Weights of a small masked image model: 49215 training examples.
Rows from block 2 of the decoder of a small masked image model, named by matrix and row number. Rows with one number belong to one neuron. Each number is 500 + 40 x the weight over its row's rms, rounded and kept within 0 to 999. All counts start at 0. Numbers have three digits each. After the name is the row's rms in percent of the matrix's.
After each neuron's rows are labels from the 100 images, of 14976, where the neuron reaches its highest value: "responds to" is what is common among them. Only what is clearly more common there than usual is listed. The data: retinal OCT scans (Kermany 2017).
# fc1: MLP up (decoder.2.mlp.fc1.weight, 384x192), inputs 96-191
# fc2: MLP down (decoder.2.mlp.fc2.weight, 192x384, transposed), outputs 96-191

fc1.100 116:548472488486447514507529532549451540478515467402539487518450454460519548512499578526475564530463492514461478496473561494496517504545522402528521444494512453505536546489539473561525545497481518535524518520477494430420608505505493536530471470492492568466514484499473482438546463432509520450
fc2.100 094:473490508496558479533515519426490453543536455534457522522538516505540478522494443518517444476469499471529504556545493434476529464504468528511450520476511536479511481561501508471474527537535474431452442504464507514512488450531538422467463547464446469542542477451488529491463497482465434441
responds to: finding: choroidal neovascularization

fc1.86 116:438553519503511563462500595435548516497521478524526511548579502475499559489492426520487537484504500552449541516518427483471405464499496474506526522454472586543478489541463534465424521502599512521482523477523477521478463428425456496453467462517531470424538471576559482504578460486468508514
fc2.86 107:573509439519518523548498542489510554540536478529439490512563528495485519450514450474445509466525509472503552520455523473463537528511508514495512444463461544484479494490497441473459584567563466413528563516483479468498417484491583454432419520574565547563462462571538538530447460502546572520
responds to: finding: diabetic macular edema

fc1.355 102:442515431524518524521513473549501505457510552437523510463505528435475498527491477463500552494407530510529557491560580542503465513525526489484525449479503488479524525484559476552460469514483488551513559514553523531492379477473551587423452514477514548531494512513485500511477483527481526504
fc2.355 098:534448502529476430456442467484553512514535448519511560505531461570501509537438455460498525540499504509539546495443511516498497440549452436523495462511551503499494474512496565520508464518502473483539520457506495483513575494557531488402507502555417473481506456459438574499445436498506544473
responds to: finding: diabetic macular edema

fc1.243 102:441520510539454507507541428425526534491503419465463477510506484457491514485490432528519517469431482506517568439546539601480536545531491527524543522522489496482561517502508478456482512524491499465452456556552479437501512497497495533504552504533455503496458487558444427466481394565475532412
fc2.243 103:493445570482491548514474505524527512451513541508450566556579489512589473495465501509490484477575562454497457524469550542511516495477586438509491511521563488530495471438503521410465494502483402601459518520466446542531507492551516493449463473530537582505535494488507558514521502468538425513
responds to: finding: diabetic macular edema

fc1.270 108:471526479545487534438487444486486533460586506492513504447490536428533517457462503502487514539413559535554528459543545518537454512525577473502500495527526520472585512547497432472424566457532567499445501468489506532537488471539466559525492535469489505515464529553441491481524509481425544515
fc2.270 108:473478449568536420528509517522528506484480475485558496455472531468469474479531499509455549551514551540490449538519482467488500466493428523554562422559547573426503501451543465512572539512486454545580558494421506496558495541532496499519497414519510501493485501509458506424511458424530494501
responds to: finding: choroidal neovascularization

fc1.233 085:549562461507601521517468495561465497562478483532535510401453466481427486548493534484476522472491468529490434520484470584516535479454535512458502490416541427528530505436539473530514572515502481468505559476491485430444513511463558517552495485436564504437516441410392492523516459563488448557
fc2.233 091:464447558448432522480425527492483552436540442473433526497510430491582491523477546544517511451569490479515527540563568513490512549526480516525512548550514416477524541506531510513524510522451479515501421531490581539490482510425479481448484521455556516595521425518428496523537510518500504549
responds to: finding: diabetic macular edema

fc1.365 079:474477476458520566556499510491486507402552507546449551537479526477577476574555523502495567443491496551524570465543428474488530474541505557431450557545536551535491511546477513534520529486548517482443494551467426453603477556414513482501430494511502511467491486470485488506451477447519514424
fc2.365 086:438431505506463558501491504521492494533498456447564548525469529454521515498460492530522484472472483517540450580477462564530450525535511512524588380460480486482585508485528443397484532474506422489510519463596506510445497412533540504510525487516430508514484425433518548477448484531395511502
responds to: finding: choroidal neovascularization

fc1.37 101:484550516568534445527492392482530487533530548479419401532522493499486534461483533516419536466523476534524457551476494475476548560485471487513505509497449429508507548490551526445516480543549435520441542516489424423464519505478416490574492491516456428462518516538499427460492471496478488517
fc2.37 107:538485501486470544509473499528362517474490465546492473490474528495500456435443485496513492516490466522470526490530468473544531495466477501572528455477462535494542460462512485531547496488538475508501511520554514466510464491519539514528589611488512528556454457502476493518493547504548469548
responds to: finding: normal

fc1.155 102:455471493411527461461519581449493500520520495451483500440506481499524544479548501544470426452505522506525453461448501536473491507592478601492491523475529575491465490492549539412525451497435507474499498446464494497490503486490462527482513481495494432547544555469483573530532507535495536507
fc2.155 102:506495426553391463492481452541496452501459510539564504466556564413451480551535540555467538524485488481522505455444510473568455537526514544518442501512508523470566516546444493445477448515555500513565501513467472476494478517459486441460434460461477493532475451554487524494482458486592629441
responds to: finding: diabetic macular edema

fc1.269 092:474475453522493531459535521536499531513419502519500454548538580503515442554499496575552530510510553543484528517555541533536456552427515490472509529437498429399536455490551543530492512501590510524512522521443444545480454504517564524523525494520446435582469534517525573476506499563453516433
fc2.269 092:461401449494448510492460567467454493464521466538438535485469510483537543440512426502494452450498501475529503440462527532511534396546488520579457535487543479526478463502520483479428484569458474509466544492606593455493495525469543453431519545489465524553513521473474437543516473514454532516
responds to: finding: diabetic macular edema

fc1.123 108:494490500493537502483516550511454484538476563433456473535494511482503502502489558512440496476448491487479571461457550580536571587481485520481450542510501494494519455498454544523488449484506540567397509490515520575496488448539491496498558474494580556549500467578546525504511479531495448470
fc2.123 095:501451520491545487460511532428475477482431407525440512518484527536436508461505528532472508506559446541493434542560531490485555530528454497470516531481449467537457455509456480476498503486517445507409484466468504533485543493512479512480527574535469441550620522429538534479518511466488473433
responds to: finding: choroidal neovascularization

fc1.199 094:481468468527462536510462494490554548456520479476506529569481525508437420574523504549545493529506494491564499501485557556519616530444430448479489600474439494515529548533481545449492454514449458483472435524491470482451453574470517470461491494507515474542477486505486425520506458509548423570
fc2.199 101:534508561476487475431487589521480456495451468533575532505506478532517540496522443479516452505513528504539445460483494565474507530471443512469588491496481481490455504507496496564468521468514486457470461547551505467532514486494559549530510448472505562510489504435475399532483501520458519547
responds to: finding: choroidal neovascularization

fc1.175 097:488424500468499516452548579554495469458526452493463459553534584477480529532508513482587454513461471525549546476434478494552495544434513449560482474481494490498505600561544519500516494473515528485526480556537536464421538596482538505457396496511550449469454442564539443492528512458433506542
fc2.175 103:525465503444502534516451498511549558419490527459493469524507504497562550508546466585499498479528485526432520559530519466487519494469507534507481567512495564505496529478542639488569466461437549504481465553478470512528499519536514485466502480466468564478555526499522491463567535520533485482
responds to: finding: diabetic macular edema

fc1.128 098:465542501506488507522467489496573466511474499528479462503470543442450544522512561417450507423454485510444468520559503550505515565531495509496462504533493411519558480522577467496509498501510573485547558519553592523525477405514522558532473501458501566576499633515438474514514460513569432565
fc2.128 078:535459457504502445514540535452516481482517525486435467524438510515496461471514470510501513466562586515564492514469531459480476450462452547504445497451460522518473552527488540507518566491451441486482490526470456471523545467530461511523500507639444479489455446450461520515537549565515479497
responds to: finding: choroidal neovascularization

fc1.235 090:541492500577557571509548487471500563526502552441492560491490462470466512587471446507507460496456483502512458443431520496455550487495480489579477478468467495540488524489576484441458503548600527467536519496467448442502497538475558473454552509553508502623485444500495460505584435489501466430
fc2.235 097:500455471509514503476467511485494502566487563536439557535511502498506503611509466460534563495512556586539447466497553471461515458505535469521562511470519565556554427430513482562506494590408508533493507533467539506474556416501506570550447504502483489472510464456504488511485518568512435505
responds to: finding: diabetic macular edema

fc1.50 106:508480530435443449504435463478533461507567434543497467596507421517436523447544531495472472513500514455435547496517478553479493507474488493501574472529466529514447584495469490542566474435438433536498505503519441522509478514514542473514541453431564500482509477534534468527508455463529521518
fc2.50 107:515500531578520455466479494523533551447522465520554511509509484565485465481405483517465522514532558524511511444469454501453537440506531378537523497449546508448452532495581493502531487568512543558472537557560538527536424529531491554561474457517465504448547448490478469520562510497475513552
responds to: finding: choroidal neovascularization

fc1.216 095:554498434423461479513530571458487531474485533500491459503541425428516478501535494544509507509498499532500608486509585533449531497455586502538518445499526516481524490469492465488548459481503529547495459479455440513472559438503525515462456517476510473562479513530438457486528542523391519489
fc2.216 098:545472476519460548467446459577499495495481472408470395488471511496461532486511529504483461431496487503501469564484482521483444512538509491461535407514460537465522547501526458495521555491524385539469489497463502466477526489506464440526528446488514443521402570561531525507561492437512574502
responds to: finding: diabetic macular edema

fc1.29 090:538483462456517484553536533554464543465460549484465507492441466464535525557605480522445508458519437425556584459463531524501507536462504489460493467452449549537463490539513431435521501411594497503485425559570465477543499550481555490490525570496484509510561503447520468541449539457496542426
fc2.29 098:537539526505493558449524398535466475544547494493477588503479531506519455527500538472485496534485474487481494516516463536501482484576515531498517556495509476467565435492416506516486488481539504447562505502461555556557481470453454466533481408436475520581420469579486575440485487535491475571
responds to: finding: diabetic macular edema

fc1.183 104:550422530579525444500491486495496538478488419478476426494564463542432479520506512513482483510501447504531458557578517524525557584425472443456514535533495504462506571496453520467542488477494488491545539463446421475448498476484525483514477502582459548533540543483493382532519503540422515500
fc2.183 106:503493517459501522493583522524446552498459539414533520502508550489510511472578518524442442576447621547553527534593508501484495498450479517539435422509448500486423489502423479469481490454480525462437465493491531507482532508592476491602581446446450472471498499483448482482509523503554555513
responds to: finding: choroidal neovascularization

fc1.151 110:462518564527544519522515511465533484506518457492467466548442463530522474570526549580461477551502566532534571497429532481529533455473481422477482472456564532537560479495481504506497486519486535471525442475510528520575485445531502468552503526507528532430517472574485460484492498511456458514
fc2.151 092:529482495470537493450548501539498561515557487557448560511552468474460524501506458475509519522577502521489425483510456488455485422486571480477560540515508520542519518527547442541474513457553496546424554503474561547536541500479494464568513469457551428531450519493491469491545508533395519515
responds to: finding: choroidal neovascularization

fc1.146 099:522514543510504472448521450512474540460485477550410552577463536481588446500448451500442465554543498529501464549532497437479523482440494500488551451555496548469519557547445540455530550489536610473456548445512496523551416499518475505553455452499562510483507487559480458488578534495486456510
fc2.146 101:419498504506537497537515532442520500472491490513450536499525444403530530523470544528520489480470514550467561534457493480514501503541501540492478507558482514467455498483526490403510605512518460519480438511518490524495498534453514457491488494533414546524447513452528500509514539575410547492
responds to: finding: choroidal neovascularization

fc1.176 096:562501469511467459536527551481514472454543474549428505527540461451487509529478492501463458510409567460498519461467468496479476462490541475481505538509431613532460534493553501519503522548520529536519496464545578482484528473547550543454506458535423551445515514562517481578465436476526533520
fc2.176 095:502542602498490519453468542440499485495581510522503474535520523476458506447453533477566484492526535493469530467463522494522547516548476473533486488477526535544432537476517504555533507471480494551531528579395442539487477445460527515530456516561509493521525459467443499560515542556489510497
responds to: finding: choroidal neovascularization

fc1.111 108:515551481486516416528528510496452499482534503507549573563497525571542513517556472458504582545561460451530503475434462498547431477460522519486537458488444449555584461497543436530537429456389512535487494592511483497553471465538477533452526472483515504454433568522520517474423542491496463478
fc2.111 102:459465502458482535509562501549578506536558538485445513554535527525449474558457475502492557479527592553501549495522492482487484502525511488514429460529444514446467533502524484541489539577582483544506532539486422511497482504521509516487560522466595548474493485454498465401457455492550524513
responds to: finding: diabetic macular edema

fc1.238 101:497488521469483548507525443441478490612520480499535483498446428473529545497477492497417560531522508499503473478451524427486537509430428468555573472529509534536468459481433592602486514512446538498421480509561518566428546514504509474462504480460586489427519509541547489477433510462446506419
fc2.238 086:498490510517451490503504575496487484498538487501495537513458560557556570469535462502510483525531547551509567505576571460462501503499472567461445573464515578487447565479454549476516521499507448532476545515462414485561546506514461446553536492534511483461531474432455515457568495481576402563
responds to: finding: choroidal neovascularization

fc1.53 102:437531464520547530516501401530471447518508518563438448506424534445523425510485567527452520472538494457515543490495542465464544442530524504481561535468473465517471562450475468495542404490417514473526508562480497445462537537439497485473529479522479523511575504469558497508498528439472428412
fc2.53 091:499512518416479467494506534424591576506488487508511490540566426540411494515487472531468507529448529516432514474562465485475544461491513450514492420454546547545509518479474472462515501535567541530483513534531576516480482489509573511530558489509564545502571507482452440452539526537494486520
responds to: finding: choroidal neovascularization

fc1.106 101:527563422442479489434471529529468571560479504418483536528516505522522468462450471456496476587510509523510599523488536532509510512555435472476544516480459556470435484504483486502442481537511532425448515496446442490499523517479469560586483489517492519610532483515491482456527452522443485477
fc2.106 115:485531466499430467512496480482469519477483455526551544422538568529474464547466474499467488536525483484590440494558503548492473464526416506528424517527564530473553439462534474482483514503479436511474514464462539467500533545492365537499475486551479516526526504438526524511532555498486485493
responds to: finding: diabetic macular edema

fc1.220 099:511433461524472549486472551526485470476484527544430466506483520550488423450469516455477430576513561548536459468475497485516497510545460496531504587513458529484510533406523479488414493548486555499396529511454520475448501578547496493454430524489493471504528560527486538541489485508518496595
fc2.220 106:508496496468504487522538427548513477416516505424562455485480496530462546579525497465513542438546436513448495535507480558466540524504456516513472643576490535492491467537412491511540517505455499530545514509541462491516529501477495453531578535505553499426528490543491467481500481446423466494
responds to: finding: diabetic macular edema

fc1.234 096:558477474573536573549476522540493572457513520514480483411538523484462503519447531501577547399480587421418500528546487589454502477526474453476437494477490461450547540464511450484477546544518450511512489540518521527497442478467561488517484428506497492516502513515522551488536526449467581413
fc2.234 101:469472506433471472442530521552504418590554527458474460544467526371519534416540507520462511533444474483579496432425488546529502528531534529466517453508543558521537436547528474475500488479430486498512388503471447486505517531497478493570485521446485535501490487440516482507521493507549474543
responds to: finding: choroidal neovascularization

fc1.190 118:442502440506509486415486457524451481525528509456465518524466584491502492431494553496503461485498451624496461423492461505503506511508587484514432442522581579538484532446521516535508495514556594414522491511542491486577467532525469444571394496507472512407462484547498537500540528445555502496
fc2.190 113:458499484517506548451449478476504514511456543496559474422444494477521424487499434559489501526523528467461486517503511506482524513422450519528502513507525464444491467589514536504597472493495541462568499486487526524422454509545532509547476506515509613498558577542534544540463543528453466456
responds to: finding: diabetic macular edema

fc1.163 097:527527483492515496533440478537435483510501472509529468520474503480490464534554457529525492465530434486546490555601557477429500507501493514522524538438487551499482505469524489449507521496490509473455447510505515561522483530436533568537575396537454562452505513557492564525494539445515471515
fc2.163 101:523524466519480512523471429535475507505493591512493542476480524447513492548460428522541541599519551526492481576423564566487492472531521476458457519428469444575421575527512496543573455544475443532516519470482486500479516512457466439546529567521508451454496517480413501569458504475506535502
responds to: finding: diabetic macular edema

fc1.40 088:457466514545478453465543545562549464536551502573535500506548479484502477499558513489442494481528499473468489474415424532529532477458495547501492475496479499475507565436654527500464568458522532555442577464475568537478523454531469470516509487457527473509489537537478412502482502452463510454
fc2.40 093:434448540442527536527508489556533491521496551483542469518497486480519480503486502482534521475424471473520466514484538505513508521554437511491495581510508491456563479578494452526483538464463561467524434471507457415395506519482565451458448497492489456478424535506502549443501487598498503461
responds to: finding: choroidal neovascularization

fc1.76 091:494496514509482438456507502490471575473539501515510593543494536539499491521552512531411407445502458464482489433482517524504505498448591452498442545525588549405492509486486459474542523536554465471528484501490535581483497496527537560441463516537514523477516460505502427487522447448521540453
fc2.76 092:516532487525511527540459568499513453509535540440494432479450466509531532429493529532519466504465501467549489533602514472465492481483516498507501456454510523570412476466476518456515472515594535478444505542573576474548542440436518500519459443497430553562559540534469486504482499526544523526
responds to: finding: diabetic macular edema

fc1.353 105:516464474483487473505551496499532465546550466591472534462562489444432443460526552543548456493475491491506499578522489450547510382477586450533529477548487468509500525476459483490466456496447551493467561474522520497430539528530518494492548473511549481480565499500531458477429544504435525508
fc2.353 099:492509454533458441502518480564489506513463532454525497531476524415599496490538517514473476519518549476480475450477463422528542447479494511452491566501463518432505556579452476519478588485541525484420501485464519514506568457564485496572473543562465519490427549450575459448495447489455564467
responds to: finding: choroidal neovascularization

fc1.209 090:527504528525482525448521490519533419482479497449450462524466552566506385538505452463500455387529531534512537556484464559486525584497486466481467507465458427433584484464482451543491532529444528489438497546464486509551492486531533480487508490537512533464528528591459515522522549502497498456
fc2.209 092:442543480487469515429502502493507483501474427412527565523519511511559631438544456485463426592542494557526534446504505510484503494517578500529553426511584505507405501508479496435522503625496427504489460524536519482474568474415483489546494427566508461511433512479489436497565542537508508461
responds to: finding: choroidal neovascularization

fc1.373 098:531438527494507433496504494471518551469511495490548526516505467497423522463467429551462470536484504554552485461557543531528527541487436543520484483524453524482474522555520473504450561523492539517525572490539470479491524494439493493605495532544423493564496519587417465442469494498455502508
fc2.373 089:485539487502561575528483542501585501548392531491491421531556508536506506502527520445506482524540458427499519558484558544497524527520496543472517529406574542550561453465482497505502486444523438520489492480462508478484466455544507508471560464480538494485459465423549476464584524475441473426
responds to: finding: diabetic macular edema

fc1.144 091:487447593429478470546442574467461430526499555514457502503494484435408541516527505478537497480498592500600423503454621503518526483493479485481523444517532560475463493492549564494528481545528514528499522525550502454549565485498456515491531559512498537517467485498534474479497573488496511446
fc2.144 096:531498407552451504510491470597493514522469477488520517431517546512438497485455482510534542577503548546592488465473522514466499580455495484526438536498500430439524507470495469560507487484483527532511516479536514447445467589513503479481473568533531480508538523498512497569421489497550491555
responds to: finding: choroidal neovascularization

fc1.253 090:481542532520453501524531492486464499414528439607530513450500404515438537528511511387501470476508500567578550526557535523539516522475516523488525446462464456511495573450531498462448535455485480557485472558541524429602528534544465536500487506440543483425478519439504545564520524547541539501
fc2.253 091:510454551526458463446579590525489568437451582510461477546433567506503483445526447509491527481503523423520494480519474450497485469489522504487426516452560496485432587449484472541546535478576526418496511550438527548540544491473453491450448465467552482424528546524520450523501421498504512499
responds to: finding: choroidal neovascularization; finding: diabetic macular edema

fc1.214 097:515486508573468456442532496499451560514477578506568497527485538462489466495418523439422496550477538453490495481497548507481542505428560472516489490514481494485565507452501486435441491524465492481505554500527495459518455562478499496508552499564558488554455483509452530525497462479615454517
fc2.214 105:459508490426494445509558476488452487470472577573499534494482561543493442493534587536488537510469438527458520492457504488516451489567495432525444556570491527563455407528495427476510488482501430511522518577490523488485481413489454468545492499460423499463492451512517543483489515523490585454
responds to: finding: diabetic macular edema

fc1.116 088:481516475576534489490486554470448546487499458518488486422522476510508492461579481518444474572541456447558514543494515513543508390551414475458422530488529488533489489460515516507483541559560537501489440475499522551496554567484441498553560481414414557509505489484542545444511466562474504520
fc2.116 080:468517428525421489468490439484521467549459605456417494508527538475542468520425454540522497490502523464510449451432472565543408520483493494469479529513582501539531474514479488567501458510437470566479453476488528446500485473517523536557447571492532444522445554482500543460531535496519526523
responds to: finding: diabetic macular edema

fc1.115 095:550523514602517503516501494466459500509495536551500488523422437497465489537520522552478446530435501553534465448491450495445476530475482520521520508546501477510463477558496532492476452444500535411480565447537553480469430568474472462510520494444424542529442520477518420524530516479519498498
fc2.115 111:487542461497467484430489502511511533504523563517508503464504469502549554536448478486495540470470511485473495471468473410566493438527437477517447507456507415500462518477478462545488436477532534568496553496541500533472500484485516543507575472487466455529479607510545527444532455472536556512
responds to: finding: normal

fc1.186 104:490497464486499482472518514473515465491546497445451472574454504438467485553519512511484447525448520483466511513522464465519468429486532531493460474535514476526548497446560477492477494523435549517623502458480485561467424508481511532500519609467440486521541463420515504521500388420497530498
fc2.186 104:473507513488564489441449562523547527477506564451486539568547443454492495477486519517495595527519527510504526520492516602540491498453481472531492479476582523511415502455549525485480508483444522574562508511503528481480540424494473501435500439521550589540520511448520525454499386494519458546
responds to: finding: diabetic macular edema

fc1.23 093:519445500407464506533544541512490530453496497544451555465444494475440588516494486438565517414557471467552459538521553487492560486497497535436528516509522500489505539465418492508434569491479480483479531541559462471521593481503459500524468479437512542488583563512436515425464517552476511487
fc2.23 102:496552539447493547497515467419464518541431458546475463542491544465543443482556505495481486524498570484494516549457478481474515488536540517548492540453572482541449495426540543538509524514513499455533517476429548477524439482479544517403456497583509486530450497461525532495494496547456509477
responds to: finding: choroidal neovascularization

fc1.93 096:533535439503464518537548584582536493506506532516532513427490530435463474504516540531562479592539531436510485474557519483486577434452499545515535483466455463426483462445483479558471566446445450490452508524439512478461495537496538518512544603440476531423548585488523498461474519507522521503
fc2.93 091:616541548544456514462533494511575452536502532492556440544462499594522537511445474487456516423537445471544511548477492458520487489505504507508573454567569587460506480391472506407465511544521436514470471476503531486535498483473495496486448527533549466525536522481485492481481523435492457461
responds to: finding: choroidal neovascularization; finding: diabetic macular edema

fc1.182 109:538483527457491499466484511449480437519472414442488536473477472437514494476509519474518486513460501541562505501496525547493480490555482496465502461470505551455541520459588441505483508568399531450522465506447514401457537509488555520535516530504538539490568540501486494431483568484503524464
fc2.182 093:509495416556469488522489487490530503480477575505481550481486525500554517495504418509493547506552522501503464522512467430446467500503526529484426509529435547483398555471449554503433525454483542487486498506479484480558472531430567474478410581487473529531501552476456534569486491483520549493
responds to: finding: choroidal neovascularization

fc1.266 104:504490474564459430536469560547474497491461445476554497450509467414455479588510542543426481489526486467498446515537514472509527406524524468477494537531511451432493501511512543526532547572505496503492478558521490444506481502417599484466578492509496545440566486479537514556575511551454490454
fc2.266 092:562477560476491570425500452530499529492423521520451486575471486549509450497521514471532484494497500479544543473525570508487526491495452536501461529418599467443502521481518554492505521564483419541490471532502508504504537523537514497470495493573524574497507430429491498463519534549443501529
responds to: finding: choroidal neovascularization

fc1.170 084:553490500504514428496417500457463537437556495490472498497452456458493470567516509504506496510465487528479516498476484456437540531433579493422531532531543455577481478509477486429568515486507551481418443479526548513433521533469574426518514449513548568523433477417509465530544484543535443488
fc2.170 096:418437487451475533519524509495485546481486491462520474512491482512557474494463442538495454451518546540535563470498523510465484481520520442476511510564435509469487479503481527490406538440542534529459576497543506460471532448487442505512479475461475468516549463432598505476442467496571518475
responds to: finding: choroidal neovascularization

fc1.92 103:556448549477531506535500489443464451533436516441549547530559488490519546477504512542525496453550535560455456508432563495510376398472544425531426477520521517482427499485486563479487525539557532524472466478456459557496557534487495495414462493505508519491523535518514524543528540513434537495
fc2.92 089:500508418545495524513462507553504370525492480528489481505452497498462511515496494558531525514444512525447548497527552510527544527488499495569475518613427560476487502493540516577514463477485472530505513507443487528615468560465494470447458547594433473530490514481511513520504444493509534519
responds to: finding: choroidal neovascularization

fc1.112 097:519412489479522481474449535432511527490529483440448497514456483458530539447479436462471499506530446520465476542451522457484506485577546549573515464531588481554483471466425492549525497487522525453556527493515507485567545539485500444536501444570527557563493549491556469570514401432474491510
fc2.112 096:476565453518438478581485514494511493477533438565454493518549568503518492453495576487560486503484472449532531540604482565526537486440471528452475445453462533474487494526492510513520546422449498493448532449531489426473518436462448497561526510449494474478453513431498488409529571492493488480
responds to: finding: diabetic macular edema

fc1.129 089:474477525509540463535487515449498481489554542512524497499511524459520486507484475550524552487483550539503429523478515450448493484441535477505518442402539539522486500495560533541502481532502533523490537547535573452531506538504444525549511482600484500448446484460527474531485457480478503462
fc2.129 086:443496443530436474425510552522539565526447486470530506494544527492464502468511560510510467433574518512511500520438509522506511468526503527486458498528510552549495554523456541503519525439507504471546443523457526575469538520517535478453534477503502575519404551484486480550495518461566473445
responds to: finding: choroidal neovascularization

fc1.48 085:488474454563500568544516495461525464508519483510472499589538552515464506485482477508510487505611511411384491548466488543465458409521529509519477546433548484509498456460437491490510532439536507511521489506491504500465478539533495450472542475508539502514472541502485542430463463463478495480
fc2.48 099:496467561420479493540601455511505522465460540470510522446499489479406523544556468514502508551509536524489518443547491483540430499472502545483493577550415535531550563510581483532573506467513525478487493505523563511428462464528474526528443558508509505542519537485486421497494545500424502455
responds to: finding: choroidal neovascularization

fc1.84 100:542527452507554479470544496524577462493574470490512466478437552558445488563507474484459466521555461493498487467441487556521538549507499521539530543420496495516509543509538536487434496482554387490561519494438549517472551483465503509492526508495544485521419507555436428487526530546506518449
fc2.84 115:496516529531543490497444557453469465595511472492510516490524483437536470459535527469458562512534501444458479528516540494526532434490468522499470503561582406437471413426579441424519514540512563476498478534488450494460532594489515502505496499573467506513501478509524493447486421542536495560
responds to: finding: choroidal neovascularization

fc1.210 118:508549480541414512521418527506516471521526509518495467556480419447481502526498544455446471469463533427446439514496497470488526556559447519551466523483525466529443530428505490485482551538524511587465501532497475473502476513548522572504544523489450531493482521525473523585517506494481530552
fc2.210 102:544510434543434563536567558490499535454510453518487509468535559476453481504507474484511490468520517508527539416532487466476484491482530547490570452508500518487482480508579480482477473444501450517508527576434497459520517539530471494468474433539507495496405477435467509542534432440508493584
responds to: finding: diabetic macular edema

fc1.54 102:489519555468479502525504485502434595474507502506524564472524548474464526506510495470514434476483480481463437499536498541496484537480554484503549525473511497482499538489540461547557540472558509437528525417507514454456536457489508524503431565467496495485446559494477463511500491472515468473
fc2.54 103:442530521537452555499486458499550429499535544528490514456511513479548503540499523520443513491450456502508511515530481539443411526488491443482500500552514467492549430502488432524483418503515521513553477554555542515471470506536458526498436490430463537542554419619533474519527556448542552560
responds to: finding: diabetic macular edema

fc1.250 112:510497504476478480481518524468451512558525540538620549499552402511541530511533493498473478408542451518516483449458493437555510467404505519498576474476550514476483561538514524522446494466516472492555482439467469490508535500456438549457483506530460493453536443508494498489539422474511545421
fc2.250 109:467523477535441481474512539503511493455484544480475482528463517492454516393499455521492527531562569581454539480420502465455516442550484543489521544462516483468467596517537532508542485504432473514517531562501443478482497443480478440487492501525495495505546604431469452484557542524492503470
responds to: finding: diabetic macular edema